Rows from block 9, named by matrix and row number. Each number is 50 + 15 x the weight over its row's rms, rounded and kept within 0 to 99. All counts start at 0. After the name is the row's rms in percent of the matrix's.
# f: cross-patch linear (model.blocks.9.mixer.f.weight, 64x64), inputs 0-63
f.0 086:88 60 48 36 47 43 42 37 66 36 60 57 49 37 51 20 40 34 31 24 58 39 29 38 54 49 31 42 42 44 34 27 33 39 35 32 40 46 51 29 24 40 34 41 42 45 53 24 56 47 39 42 40 42 43 30 26 21 38 38 56 47 15 44
f.1 091:98 99 56 39 42 23 45 22 65 59 34 48 58 33 27 41 66 39 63 26 52 46 36 34 51 60 45 61 54 53 52 60 71 38 47 59 44 47 64 57 56 51 42 44 49 56 55 59 42 28 55 46 55 39 33 39 51 42 35 32 27 39 35 57
f.2 081:65 67 91 53 64 40 59 25 49 50 54 29 34 54 67 16 32 61 50 46 42 37 50 50 45 34 34 61 64 25 32 40 56 38 42 49 37 51 26 37 52 44 43 50 43 64 49 45 38 29 35 50 52 36 36 50 48 40 34 22 39 18 25 21
f.3 088:25 61 51 91 41 62 41 45 46 55 42 75 29 26 46 27 40 39 35 51 24 50 52 58 44 53 39 55 47 38 64 41 40 59 53 47 40 41 46 34 45 47 45 38 39 40 40 26 41 47 35 37 30 35 56 47 25 23 18 35 32 34 31 16
f.4 090:33 57 35 54 99 63 41 51 24 29 48 23 58 24 44 30 32 52 24 54 63 48 34 41 54 52 63 43 62 47 49 52 40 40 55 44 17 24 59 39 53 42 33 26 36 46 37 53 55 58 50 45 29 40 38 36 22 43 37 31 39 39 40 46
f.5 092:25 46 55 48 51 85 51 40 44 55 60 30 29 86 38 52 23 43 34 45 45 43 59 47 67 39 23 20 43 48 40 49 59 47 42 39 48 40 51 49 50 44 32 57 40 35 44 46 53 53 23 46 60 45 46 34 28 27 22 23 44 11 38 48
f.6 092:22 23 41 45 36 58 99 96 32 27 49 39 55 56 63 52 51 43 47 42 68 46 56 66 53 34 36 42 59 45 49 61 48 45 41 59 50 42 22 65 48 46 40 47 42 59 50 55 52 50 29 35 42 52 47 55 51 35 28 48 45 16 21 48
f.7 083:42 37 39 47 54 48 45 99 41 51 50 50 48 38 32 71 22 24 35 53 52 35 32 44 28 24 53 52 51 32 37 30 37 48 49 40 49 37 41 38 34 22 58 36 34 49 42 34 22 37 30 37 55 28 52 49 29 59 37 41 33 33 47 44
f.8 100:83 26 55 42 45 43 21 52 94 60 23 38 46 52 41 27 69 35 35 29 41 47 40 40 54 31 36 44 51 49 28 27 50 47 33 42 39 39 43 35 55 48 51 47 34 49 51 31 50 53 31 66 51 55 40 29 31 47 41 35 31 31 40 22
f.9 093:63 54 40 46 37 31 53 30 86 99 53 21 45 36 63 64 72 39 32 44 54 59 42 51 63 42 35 54 34 58 59 41 61 33 55 41 70 43 51 32 63 48 55 49 44 44 35 61 81 42 27 60 53 36 42 53 38 43 40 26 36 39 23 38
f.10 095:26 41 84 65 37 28 25 46 36 72 64 55 28 51 39 67 67 27 38 54 30 48 28 42 59 33 24 38 35 51 45 80 54 43 29 43 45 65 60 55 42 44 23 36 54 56 59 54 53 45 60 42 36 54 40 48 42 21 35 41 21 40 44 36
f.11 092:32 54 44 86 34 38 47 36 53 54 63 81 72 36 51 64 38 44 41 57 48 35 43 51 35 51 43 28 57 26 41 37 57 31 24 53 16 33 46 29 38 28 59 37 44 50 33 54 31 50 30 42 46 48 38 32 37 26 32 57 42 23 39 32
f.12 091:54 11 29 35 73 33 38 39 43 42 45 44 73 63 48 50 44 68 30 36 46 40 60 42 36 45 23 53 51 35 51 42 39 43 58 43 33 19 18 26 41 55 42 46 48 44 39 29 55 32 59 53 24 41 42 51 32 34 26 33 35 33 26 40
f.13 076:26 63 29 69 32 78 57 54 57 36 58 32 40 85 79 52 44 43 42 35 51 43 47 40 62 32 31 49 35 46 39 49 39 41 35 36 48 46 53 66 39 40 60 63 36 23 22 65 47 32 68 34 49 30 71 54 35 41 34 45 35 16 42 59
f.14 091:25 38 47 32 51 48 70 43 60 44 45 18 49 29 66 78 57 42 22 47 47 37 63 75 51 77 57 54 38 58 51 68 60 35 54 50 42 59 36 65 50 59 33 28 52 58 54 62 57 32 31 36 38 36 61 52 43 22 36 28 21 38 17 41
f.15 090:42 34 31 43 60 34 33 70 41 41 41 45 28 44 60 80 42 49 54 48 48 39 52 49 17 49 46 36 38 27 32 69 24 58 33 40 51 45 50 65 40 42 44 58 60 38 37 78 21 40 58 59 61 40 27 44 23 42 40 70 36 14 38 34
f.16 110:46 47 30 34 44 39 36 31 76 45 51 48 49 47 37 43 85 61 34 33 33 41 36 39 76 33 30 32 25 49 38 45 55 34 22 42 53 55 56 42 43 47 44 46 55 33 30 31 59 32 27 35 47 35 43 41 24 14 55 27 35 41 37 53
f.17 100:69 46 42 55 33 21 63 29 81 63 49 33 45 41 41 41 67 79 52 24 20 56 38 32 55 44 54 22 33 38 40 40 65 48 53 19 21 57 46 43 57 50 33 38 40 50 52 47 77 58 39 47 47 51 45 42 39 31 36 36 21 34 50 44
f.18 104:36 63 47 46 45 23 46 32 38 45 55 52 25 55 57 35 49 40 74 44 39 42 43 28 39 44 65 35 36 29 58 47 34 38 37 25 47 24 29 53 47 48 45 35 49 43 32 25 38 54 43 51 36 38 36 35 19 45 19 36 37 18 42 18
f.19 111:41 33 39 40 45 36 41 24 31 46 42 58 43 57 33 39 32 42 39 49 48 53 29 49 15 23 45 40 53 22 44 44 35 40 35 41 43 20 43 48 61 36 45 35 20 39 32 43 42 59 39 38 32 23 24 42 48 36 30 32 32 30 37 32
f.20 112:30 29 47 34 50 42 40 40 30 53 48 40 53 43 30 57 38 47 41 42 52 57 43 37 43 33 31 38 41 22 32 31 50 38 28 33 56 49 21 52 51 31 31 31 29 29 39 37 26 32 25 31 37 44 38 37 31 41 26 32 20 33 42 45
f.21 092:45 44 38 38 28 45 38 42 51 50 32 59 45 47 60 55 43 37 27 33 44 72 49 38 21 30 36 40 40 40 35 41 25 54 25 32 31 50 37 46 36 37 42 37 57 35 35 63 40 43 43 39 36 28 63 33 23 18 27 35 24 24 36 46
f.22 086:48 59 51 52 41 39 56 54 50 24 58 27 60 55 49 60 39 41 38 26 37 29 60 97 54 50 51 19 33 54 70 66 50 42 55 29 48 30 46 60 44 53 45 43 39 10 49 41 62 42 36 49 29 42 56 60 42 35 25 37 44 12 47 35
f.23 109:50 55 46 34 46 27 38 62 27 40 49 37 37 64 31 63 39 35 38 39 30 46 65 86 38 37 37 30 36 36 54 49 16 33 18 62 53 41 47 61 30 42 37 52 30 31 26 41 28 42 38 52 42 32 38 48 39 33 56 40 28 42 40 31
f.24 118:40 40 48 57 38 28 45 58 59 34 52 44 33 39 45 47 68 40 51 45 42 45 52 34 91 53 41 33 31 40 28 29 66 42 30 27 25 42 33 46 29 16 26 22 29 41 44 34 55 39 31 31 41 37 46 41 42 44 28 36 41 45 49 35
f.25 111:50 38 37 32 41 39 52 37 62 59 48 43 43 43 34 53 68 67 57 31 39 45 36 48 99 80 52 42 22 37 38 41 49 55 30 36 28 47 43 37 45 42 25 29 45 35 55 33 57 51 49 26 50 44 28 44 31 24 35 31 30 42 29 51
f.26 108:44 31 33 36 33 33 43 44 45 38 50 37 43 32 49 36 57 44 64 43 32 43 40 43 35 45 68 32 38 37 22 40 22 45 54 48 22 47 27 32 37 34 48 38 30 39 36 41 29 42 38 30 33 22 33 30 34 41 48 25 20 35 39 33
f.27 129:44 31 37 34 21 30 36 25 44 57 55 55 51 37 30 35 37 36 37 64 37 23 32 37 52 35 36 59 41 40 49 40 48 34 28 47 43 26 22 27 24 38 42 35 45 38 30 47 46 35 44 28 35 32 49 42 51 42 34 23 46 26 35 53
f.28 115:39 34 30 30 24 42 43 35 22 41 28 38 36 44 43 43 38 37 44 33 44 37 45 35 36 35 32 55 34 37 34 37 36 38 16 39 51 45 39 36 41 33 44 45 41 22 40 58 45 24 40 22 31 33 46 48 42 44 31 36 41 37 25 30
f.29 104:42 47 26 39 46 37 55 47 49 44 41 25 33 48 53 47 21 40 32 34 64 66 36 51 17 39 34 36 37 68 57 47 42 39 43 26 27 54 44 47 35 25 30 14 28 38 31 33 36 46 30 33 29 43 46 43 32 38 33 35 47 41 38 41
f.30 101:27 48 44 28 31 29 49 34 38 44 54 35 45 43 55 41 55 52 52 53 18 32 64 56 54 43 44 38 57 39 73 73 32 31 53 32 32 41 57 65 52 47 43 27 34 25 48 61 60 38 48 26 25 32 60 46 35 17 36 42 27 14 45 49
f.31 104:17 39 46 55 31 49 46 47 54 50 26 38 43 37 58 73 33 36 38 23 27 41 31 73 30 39 21 35 35 36 49 76 43 34 40 35 30 26 41 54 35 52 33 39 29 40 47 39 44 45 48 43 27 34 40 61 21 41 47 48 43 35 30 48
f.32 099:59 25 43 30 54 38 35 37 41 50 36 46 36 47 49 48 59 40 42 38 40 32 30 39 67 24 43 35 27 40 31 53 90 37 33 40 35 33 31 31 53 29 42 19 37 42 40 27 53 35 41 36 55 37 44 44 56 30 35 39 30 40 36 24
f.33 107:42 42 30 29 37 39 43 43 45 54 44 54 29 32 37 47 58 51 37 39 34 59 37 49 56 56 53 33 37 47 39 52 89 75 57 34 37 39 39 45 35 50 41 27 40 27 32 39 45 39 23 14 46 15 23 50 55 52 30 39 33 25 49 59
f.34 111:34 58 26 32 39 38 25 42 36 49 44 44 49 47 41 49 51 45 29 33 38 39 36 26 58 44 64 36 40 43 37 39 41 31 50 52 52 38 53 41 44 51 59 32 16 27 48 36 24 32 42 37 25 27 42 44 30 23 19 30 28 30 35 43
f.35 116:45 30 36 32 39 34 35 35 35 40 53 45 35 24 35 42 35 36 28 31 31 41 34 52 49 43 42 53 33 26 49 32 45 49 39 47 33 38 31 48 32 39 28 49 23 27 40 36 48 38 41 29 32 43 38 46 31 39 15 41 37 33 28 30
f.36 127:32 50 28 31 35 35 15 31 37 50 39 43 34 33 34 41 34 33 28 46 32 42 45 43 36 41 29 26 45 44 24 42 39 38 37 38 47 46 38 31 37 28 35 23 44 41 46 35 48 47 31 36 43 36 38 40 37 39 32 28 25 33 42 39
f.37 110:34 19 17 41 43 33 29 41 27 29 33 29 46 37 38 52 56 40 39 46 38 55 51 52 28 40 33 34 43 47 48 55 37 40 38 40 55 52 46 34 49 36 30 39 27 36 49 46 53 52 29 33 30 48 31 39 42 26 11 32 37 28 33 42
f.38 098:40 22 44 33 34 41 43 47 33 30 24 27 48 66 66 65 46 46 55 42 45 47 56 44 34 41 56 52 37 42 51 47 17 59 25 22 38 33 78 69 55 55 41 14 46 28 53 58 41 48 43 25 41 40 46 42 43 49 36 22 31 43 24 46
f.39 115:25 42 44 36 51 35 34 57 33 57 46 22 47 47 38 48 47 54 38 25 47 47 36 47 28 32 31 28 42 53 41 56 15 29 25 53 25 42 56 90 37 47 55 42 38 27 41 50 39 37 50 33 29 32 37 55 32 35 42 45 26 34 52 37
f.40 120:44 32 22 52 46 36 35 30 31 43 49 47 51 54 41 27 46 55 54 36 47 50 62 23 66 40 36 35 44 50 41 44 56 36 50 31 38 44 28 28 83 77 24 22 44 43 33 21 46 45 38 29 60 53 31 48 36 42 23 33 42 36 38 33
f.41 094:35 35 35 57 15 25 41 46 47 42 52 48 32 48 34 45 58 48 47 37 47 50 53 55 63 45 52 59 56 57 49 53 77 56 36 28 32 39 46 39 77 99 39 36 39 39 26 43 46 61 38 54 30 33 29 53 42 62 32 44 36 31 43 51
f.42 111:43 47 47 38 24 25 32 32 50 46 33 56 29 37 22 33 38 62 35 54 31 28 21 43 46 59 34 45 32 52 37 40 46 40 65 45 30 35 45 38 55 46 67 42 39 41 41 37 52 35 66 31 45 42 54 47 38 38 45 23 17 34 25 19
f.43 119:23 33 31 40 32 23 39 45 34 45 36 32 32 43 47 43 39 47 44 47 33 38 52 39 34 34 39 39 30 25 40 43 35 47 53 54 52 28 45 25 36 56 45 56 36 37 24 30 36 56 36 47 32 34 40 34 51 32 20 36 30 20 33 30
f.44 107:34 39 24 37 33 17 38 31 40 40 36 47 40 41 47 46 30 50 36 31 46 57 33 38 32 26 31 30 38 57 47 43 38 53 54 58 40 46 48 59 41 41 48 38 59 57 47 48 29 54 19 41 41 26 29 42 20 34 40 21 36 22 30 33
f.45 111:39 50 48 41 32 56 18 23 25 41 36 35 45 22 43 48 46 42 48 41 53 32 55 41 38 39 35 40 55 52 48 62 44 36 43 31 47 44 44 41 41 26 40 30 36 88 47 57 25 22 43 26 37 54 44 43 43 37 26 33 22 52 38 22
f.46 102:36 37 46 36 36 46 26 51 48 42 35 34 45 52 52 52 54 35 42 23 46 39 55 46 37 62 52 41 55 48 37 54 44 45 38 49 33 49 56 70 43 56 59 28 40 38 93 90 39 43 31 40 40 43 42 68 25 25 25 31 35 15 38 32
f.47 099:34 27 31 34 43 50 32 60 34 54 49 48 49 46 59 47 34 40 43 48 56 40 51 43 36 45 50 68 37 40 35 65 26 45 53 36 50 32 45 60 21 49 27 40 40 31 56 74 27 35 42 36 30 58 30 75 23 70 43 19 31 45 12 58
f.48 086:37 56 37 39 42 42 48 35 59 55 47 38 42 56 44 42 48 53 34 42 31 27 44 52 73 37 54 48 58 64 25 40 68 40 38 60 39 39 31 52 52 39 39 44 68 30 50 43 92 46 10 36 26 40 43 33 65 11 27 51 51 30 34 30
f.49 095:54 27 37 34 34 43 46 37 62 66 53 43 43 46 37 40 64 55 49 61 46 47 54 44 65 46 36 41 68 67 47 29 80 62 47 69 70 50 59 37 62 61 48 55 41 35 35 43 87 74 47 28 27 24 53 30 31 68 22 41 40 26 21 38
f.50 087:50 43 32 23 21 31 46 29 56 52 37 50 29 45 39 31 69 45 56 44 35 50 30 49 62 43 59 49 48 60 36 48 61 48 57 41 53 14 39 40 67 39 27 56 64 43 47 53 66 57 70 48 38 49 46 29 26 14 69 29 48 27 15 43
f.51 092:36 28 39 26 19 31 39 33 63 18 57 40 25 44 30 58 34 54 20 40 46 34 32 38 32 58 36 53 52 40 53 61 25 27 60 52 59 51 46 42 44 50 54 48 40 49 34 35 47 37 40 81 58 49 54 44 22 33 15 60 41 44 45 40
f.52 094:33 23 32 19 44 42 21 44 32 33 42 31 40 44 18 26 48 30 44 45 37 62 39 43 45 47 60 38 55 33 58 43 41 42 44 40 38 40 40 49 56 48 47 55 68 44 62 49 52 56 34 54 80 62 37 48 47 23 32 13 74 22 41 37
f.53 089:23 16 43 34 26 47 31 36 55 44 36 56 40 28 42 45 46 29 50 38 30 39 42 46 45 42 62 47 28 35 50 42 27 56 62 52 37 53 34 55 47 49 45 46 55 49 70 58 57 32 52 60 40 99 38 45 36 41 43 33 38 73 13 33
f.54 089:24 25 29 47 32 40 44 39 47 45 43 24 24 27 33 35 49 38 39 46 38 44 39 71 51 40 49 60 67 52 40 58 69 34 55 29 62 51 60 57 58 57 56 44 43 40 47 61 46 36 41 31 31 44 87 73 25 29 19 37 29 34 52 66
f.55 104:35 34 48 65 50 27 46 62 37 31 57 58 44 47 35 35 56 35 53 65 47 34 51 71 22 57 54 55 52 43 63 56 35 34 45 49 38 31 44 60 29 38 34 36 53 55 29 54 28 43 31 57 38 39 53 99 16 46 42 42 53 28 26 77
f.56 102:22 10 39 29 41 50 22 19 33 32 55 55 52 44 33 48 40 29 52 54 68 44 45 50 55 56 54 55 35 63 46 33 54 48 40 40 54 61 33 47 47 40 45 48 55 58 45 22 34 37 38 44 43 58 40 21 35 36 23 23 38 24 40 22
f.57 093:25 32 08 06 45 40 32 33 49 44 41 63 27 31 42 53 68 49 53 44 39 54 37 48 65 54 39 36 68 46 41 38 69 55 71 65 50 65 59 37 61 68 52 36 46 39 48 45 39 76 41 53 58 58 43 28 67 60 33 41 30 29 33 33
f.58 090:15 37 31 20 17 28 26 40 58 59 45 61 32 26 35 46 54 64 49 37 44 47 55 42 55 58 55 55 49 30 48 52 54 36 54 51 55 52 57 52 51 44 35 81 56 36 51 51 39 57 69 27 42 61 44 41 53 44 64 26 28 22 34 10
f.59 083:20 46 28 12 30 32 18 29 39 43 41 41 54 30 56 45 44 50 39 54 44 19 64 29 47 71 50 30 55 46 53 38 48 55 59 64 56 47 52 35 45 41 43 41 55 46 49 44 27 36 44 73 31 39 34 55 30 36 33 35 36 40 29 21
f.60 079:26 45 31 33 25 26 37 27 52 42 53 35 43 41 46 45 54 43 55 55 43 42 70 50 57 64 23 58 37 50 40 44 34 40 52 65 72 40 77 49 28 55 46 51 48 56 41 34 22 44 45 22 29 35 38 17 22 47 55 30 52 42 44 15
f.61 102:17 26 37 21 26 26 40 36 30 32 44 50 22 41 58 63 40 42 27 64 73 42 49 51 42 79 51 51 51 41 58 67 42 42 53 69 41 61 34 52 54 35 58 58 30 72 41 43 42 50 49 43 50 42 53 37 30 48 35 22 30 51 42 17
f.62 090:50 34 27 19 31 11 29 42 50 30 46 50 40 48 36 59 65 43 34 50 61 61 48 76 53 47 45 54 41 59 37 80 45 42 35 35 54 60 72 67 51 39 44 52 40 62 45 63 30 68 41 52 34 57 54 62 39 46 45 33 34 15 66 86
f.63 089:20 38 47 27 31 42 14 29 44 49 37 45 46 41 59 51 58 57 51 60 50 36 40 70 42 49 46 40 46 55 43 36 37 54 60 56 52 50 52 56 23 32 56 41 53 35 60 45 10 44 38 57 32 37 19 68 05 22 62 32 45 46 45 60