From a checkpoint of a small self-supervised image encoder.
Model: 32-pixel images, arch resmlp, activation gelu, patch size [4, 4], layers 12.
Training: adamw at rate 0.0011, batches of 128.
Data: trained on regions of photos with short descriptions (Visual Genome), 9.9 epochs.
Rows from block 3 of a small self-supervised image encoder, named by matrix and row number. Rows with one number belong to one neuron. Each number is 128 + 32 x the weight over its row's rms, rounded and kept within 0 to 255. All counts start at 0.
After each neuron's rows are labels from the 100 images, of 14976, where the neuron reaches its highest value: "colour at peak" is the nearest of a few named colours to the mean colour under the peak; "strongest on" is what is common among them. Only what is clearly more common there than usual is listed. The data: regions of photos with short descriptions (Visual Genome). In brackets: how many of the 100, against the usual share in percent.
# fc1: MLP up (model.blocks.3.mlp.fc1.weight, 1024x256), inputs 0-127
# fc2: MLP down (model.blocks.3.mlp.fc2.weight, 256x1024, transposed), outputs 0-127

fc1.530 [109  13 110 107 101 204 180  93 122 107  77 155  72 161 132  75 168 117 118  90 118 116 102 149 174 144 136 171 135 241 138 111 108 111 136 135 112 122 112 111  98 123 217 116 110 133 200 105  82 162 148 134 140 151 112 135 127  89 115  99  94 163 106 114 198 139 124 173 195 115 136 148 127 129 172 165 121 160 106 181 205 124 119 153 113 137 109 107 102 187 124 130 161 107  89 123 147 118 102 123 116  83  85 126  90 157 206  96 109 156 134 159 157  69  81 134  95 104 157  99  65  86 128 158 121 148 104 126]
fc2.530 [131 177 124 115 130 105 145 199 135 160 129 114 192 100 131 182  52 113 128 154 130 129 163 149 130 113 106  72  95  87 132 143 111 141 105  97 147 108 139 122 155 169  71 181 178  92  66 113  71  77 156 148 129 124  42 135  94 180 156 156 170 135 182 143   9 103 118 149 121 129 136 116 138 103  50 143 140 147 105 153 104  92 149 109 128  90 170 106 148 140 187 128 108 135 128 106  78 171 125 123 148 129  76 126 149 101  65 175 120 115 162 100  87 158 134  94 147 129 140 141 139 127 121 109 143 179 141 134]
colour at peak: grey (72 vs 35.7)
strongest on: text has "blue" (25 vs 4.8)

fc1.724 [163 148 125  98 107 111 114 183 119 104 105 165 216 145 173 126  61 252 139  56 159 148 168 135  98  40  61 175 136 117 165  88 118 136 185 171 131 119 119 105 120 134 104 119 150  96 108 143 147 124 161 111 115 145 123 170  85 137 159 142 110 129 116 101 124 183  68 116 179 145 158  79 123 169 136 157  90 125 153 162 125 108 133 125  89 109 166 195 100 139 145 151  78 165 108 153  83 123 160 164 135 110  79  97 115 140 172 126 138 121 142 148 156 165 122  80 124 121  69 142 212 110 160  85 129 175  97  80]
fc2.724 [106 104 157 147 125 121 153  37  97 142 100 121   9 145 144 138 204  53 115 140 123 135  80 184 146 175 150 109 153 166 101 151 156 107  94  97  86 124  91 158 124 152 144 115  75 181 133 131 135 173  57 105 136 134 109 175 141 170 103  86 120 143 154 123  98  57 166 134 119 123 116 221 103 127  94 142 106 169 119 125 121  97 143 142 129 151 155  90 100 187 156 124 139  92 106 172 200 126 122 175 111 109 102 206 117  79 105 143 166 125 134 119  93 133 147 160 128 136 174 124 142 109 139 164 111 108 128 163]
colour at peak: red (67 vs 0.7)
strongest on: text has "red" (27 vs 4.4)

fc1.32 [128 186 145 101 156 144 139 199 128 134 120 141 140  90 101 175 130 179 125 107 182 135  81 168 125  50  90 190 165 120 157 118 128 169 173 174 128 151 119  87  99 139  97  50 120 161  90 138 188 200  98 132 147 155 171 174 125 104 139 135 132  96 134 151 155 189  47 109 159 159 139 110 147 129 159 115 112 133 141 192 124 164 115  98 128 128 101 175  94  98 139 124 133 131 127 137 112 138 137 182 159 103 121  78 174 117 125 145 123 113 133  86 141 129 173  99 140 112  34  77 156 122 146 127 128 151 117 132]
fc2.32 [ 61  60 106 122 103 143 135  63 151 100  76 115  95 163  86 135 120  77 131 124  97 135 125 108  95 143 170  98  96 161 104 100 143 114  69 114 113 109  74 147 179 129 205 115 157  76 182 128 136 118 124 120 126 132 102 125 204 198 157 128 169 154 153 182 102  84 178 115  92 129 117 156 151  85 110 124 129 127 168 144 102 129 134 210 115 180 142 111 101 145 135 121 157  97  94  95 157  61 116 127 113 129 126 191  74 141 102 157 117 129 133 193 121 102  49 135 112 131 155 144 124 138 102 163 130  87 123 175]
colour at peak: red (31 vs 0.7)
strongest on: text has "red" (31 vs 4.4)

fc1.692 [193 148 132 112 108 113  90 176 108 123 129 167 211 107 167 120  68 215 145  93 152 153 153 125 115   5  82 177 102 111 121  92 111 149 165 190 140 118 132  79  92 109 125 142 131  76  95 127 137 142 125  84 136 123 169 188  91 130 154 135 127 124 163  78 124 179  64 120 153 139 151  88 158 147 161  99 114  79 128 156 118 138 117  81  90 106 155 189  79 101 136 142  93 155 116 138 103 107 123 165 163  82  69  97 139  99 110 124 147  90 140 105 145 142 114 115 134 118  64 103 178 106 139 121 114 188 112  78]
fc2.692 [ 93 133 156 154  99 130 105  71 115  95 105 101  19 143 169 164 225  77 109 144 112 112  95 214 143 153 157 100 148 142  99 163 141  94  63 127 111 114 122 157 129 126 146 128  88 157 111 115 140 145  52 106 163 138  88 174 158 178 131  91 128 123 175 123 133  73 165 149 144 130 135 228 116 125 120 144 110 185 118 106 110 116 150 143 135 130 149 119  75 177 179 111 153 106 146 145 179 135 133 147 119 116 119 209  86  75  79 149 176 145 119  94  83 144 154 122 122 125 180 124 142 110 116 158 144 125 125 192]
colour at peak: red (46 vs 0.7); pink (35 vs 9.7)
strongest on: text has "red" (27 vs 4.4)

fc1.497 [144 139 100  84 117  99 136 126 165 161 143 137 155 150 142 115 169 129  98 104 104 121 140 163 152  31 102 138 150 109 170 118  33 174 138 162 100 127 120  88 129 118 122 128 107 121 168 160 114 148 143 145 133 124 130 135  70 131  65 116 134 100 131 147 201 104 151 127 175 162 133 142 104  92 129 192 161 148 174 111 141 113  90 144 156 137 107 172 129 103 139 127 144 155 144 103  86 130 126  74 120 120 116  92  81 145 185  81 129 148 130 131 189 148  75 186 132 154 106  85  64 126 134 102 108 127 120 110]
fc2.497 [117 143 111 144 137 107 138 128  59 196 117 118 143  50 212 143 122  93  74 121 157 127  65 198 158 131 190 112 177 153 132 119 113  88 117  98 132  97 146 118  89 132 107 107 116 133  83 122 161 113 161 143  68 101 149 116  84 103 106 109 118 133 118 149  63 147  74 121  74 112 152  89 157 149 141 123 132 163 134 130 142  98 126  90 107 143 135  78 129 163  83 114 141 196 133  67 177 161 108 113 140 150 105 139 136  78 153 111 146 133 155  89 147 119 181  69 199 111 160 155 108 118 127  97 154 125 116 211]
colour at peak: grey (84 vs 35.7)
strongest on: text has "white" (31 vs 11.7)

fc1.506 [151 123 138 158  99  76  99 170 152 169 126 144 177 122 192 125  48 185 158  90 161 124 195 178  83  60 116 178  98 123 188 103 128 110 117 161 113 119 125 109 142 129  93 119 122  52 166 165  92 129 125 125 133 120 124 190  77 143 124 126 154 117 174 128 102 157  90 126 139 156 138  70 116 165 105 139 152  47 128 100 112 114 125 114 112 101 132 178  85  82 126 162 142 162 105 157  78  52 131 132 108 150 122 126 103 110 191  92 123 126 162 111 127 123 135  87 160 131  92 153 206 164 122  71 135 138 112  86]
fc2.506 [146  90 157 130 115 127 117  35  84 198 128  92  55 135 168  76 209 110 201 126 100 123 141 108 173 170 125 133 162 168 128 109 184 130 142 115 105 150 123 133 112 157 147 162 104 190 112 112 135 135  92 106 130  99 135 107  97 139 143 145 127 151 123  83 120  76 144 141 118 127 130 153 148 150 164 128 139 224 117  97 166 136 157 112 141 194 107  69 180 182 159 161  98 131  63  85 182 159 133 129 139 104 119 122 146  85 115 149 145 149 113  89 180 109 114 184 115 186 177 126 144 118 158 210 107 126  82 136]
colour at peak: red (32 vs 0.7); pink (25 vs 9.7)
strongest on: text has "red" (29 vs 4.4)

fc1.441 [117 158  98  89 109 128  93 113 136  37 107 122 160 190 135 118 158 134 110  61 171 154 100 148 149 144 100  91 126 105 128 111  61 146 122 137  86  97  97  84 101 132 175 168 140 125 143 158 158  76 154 129  98 120 177 147 136 122 157  95 114 161 111 136 155 143 100 156 185 100 140 109 161 206 145 191 164 143 130 124 162  64 122  90  80  97 127 110 118 171 153 128 145 132 120 117 112 122 125  86  94 171  92  81 119 131 181 119 147 172 177 168 172  98  79 191 139 112 123  73 148 127 127 156 179 124  69  69]
fc2.441 [162 130 109  78  86 114 118 150 137 219 158 125 200 142 154  76 105 132 156 156 109 138 195 145 163 123  94 165 115 171  97 123  92 118 165 117 115 106 117 127 120 116 126 130 109 150 118  89  77 116  36 158 108  90 134 152 109 154  94 202 124 120 136 111  75  64 109 137  85 160 167  92 101 140 115 163 129  93 127 165 144  80  74  87 124 159  50 126 151  91 109 168  95 146 144 121 130 141 122 133 108 183 135 105 152 115 125 152 131 139 116 131 105 125 139 130  80  89 121  82 145  72 129 145 155 124  95 166]
colour at peak: blue (34 vs 0.7)
strongest on: text has "blue" (26 vs 4.8)

fc1.133 [134 102 163  55  92 106 133 171 161 156 130 150  95 182 142 158 182 146 146 120 124 129 127 143 113 117 132 196 144 129 145  95  67 168 111 144 115 175 150  45 118 128 146  98 111 104 134 150  86 186 106 142 152 153 136 141  78 125  95 148 119  99 118 125 133 170 128 128 145 107 140 184 146  90 129 161  69 121 121 182 104 206  91 143 127  56 106 123 137 164 119 141 112 143 125 187  68 149 125 149 137 111 154  88 176 153 173  54 120 118 152 123 135 111 148 125  81 136 186 131 130 110 138 129  93  56 129 151]
fc2.133 [116 142 123 139 110 100 149 114 111 176 127 106 183  99  91 131 110  97 125 140 102 104 124 156 141 115 129  95 127 127 161 162 105 104 133 125 115 142 126 180 136 100 100 144 172 165 129 133 124  48  94 125 113  96 109 162 126 198 152 109 118 163  98 190 103  77 155 126  70 169 110  94 104 139  96 144 134 120 127 184 119  75 126 130 162 190 163 140 101 116 160  86 113 137 108 125 232 116 111 113  95 138 138 154  68 102 129 168  79 125 133 124 156 122 113 156 206 151 137 138 138 156  92 109 144 160 110 107]
colour at peak: pink (30 vs 9.7)
strongest on: text has "red" (30 vs 4.4)

fc1.416 [179 127  94 126  62 132 112  96 146  64 105 137  97 155 184 114  41 159 129  97 138 125 134 129 143 107  97 172  96 100 120 138  99 147 157 176 132 110 122 114 151 159 113 178 147  29 126 176  62  34 153 108 155  88 115 136 130 143 119 103 156 153 158 126 126 171 110 134 160 160 134 132 118 147 123 125 156 117 154 111 116  84 108 125 135  68 144 176 128 163 140 130 188 123 141 162 103 116 152 147 125 144 116 134 143 149 146 220 106 125 159 152 155 129  44 172 120  64 124  90  77 187 119 138 155 145 105  59]
fc2.416 [110 137 112  85 131 163  90 159 147 136 138 132 106 138  51 184 187 134 180 138 136 123 182 154 151 125 111 155 121  78 109 134  90 151 117 112  81 143  90 123 185  97 104 193 146 156 129 109 151 115  96 132 127 140 143 167 128 145 124 182 111 157  72 153 204 143 121 130 137  77 124  89 123 119 143 150 126 137 100 114 146 110 133 140 139 101  65 125 136 129 142 195  89 130 147 119  95 134  86 121 128 122 127 125 213 149 152 158 126 123 130 181 120 150 187 143 112  84 152  89 150 110 115 114  88 162 166 121]
colour at peak: red (48 vs 0.7)
strongest on: text has "red" (30 vs 4.4)

fc1.670 [140 119 137 159 102 124 125 114 153 112 150 140 167 188  88  43  58 126 167 117 173 128 162 116 185 115 108 165 107 181 132 101 142 132 161 110 121 132 160 135 152 157 136 181  91 179 160 145   0 109  63 103 133 120 130 190 104 153 103 130 152 154 154  97 130 173 114 155 142 147 123  97 115 144 129 129 106 128  68 113 160 107 139 114 104  93  62 120 129 119 133 188 112 139 109 101 111 118 133 106 101 129 127 104 174  89 203 122 155 133 141 104  97  77 150  72  80 150 140 110 120 122 183 119 149 168 108 117]
fc2.670 [255 136 185 131 127 161 119 127 140  46 168 141   0 139 255 117  54  93 153 160 166 141 216 113 126 143 133 153 108 149 122 118 118 150 152 127 135 138  89 128 137 104 131  60 108 185 123 130 104 116 129 131 124 120 119 121 112 143 114 137  93 119 117 113 118 136 113 197 144  98  90 109 165 127 122 119 160 122  88 151 140 100 142 107 130 112 153  96 162 116 182 106 130 122 110 132 117 144  97 118 116 166 143 151 172 127 115 179 195 127 114 119 149 124 151  91 111 109  81 121 102 108 145 131 140 193 146 122]
colour at peak: white (95 vs 5.2)
strongest on: text has "white" (37 vs 11.7); text has "sky" (28 vs 1.7)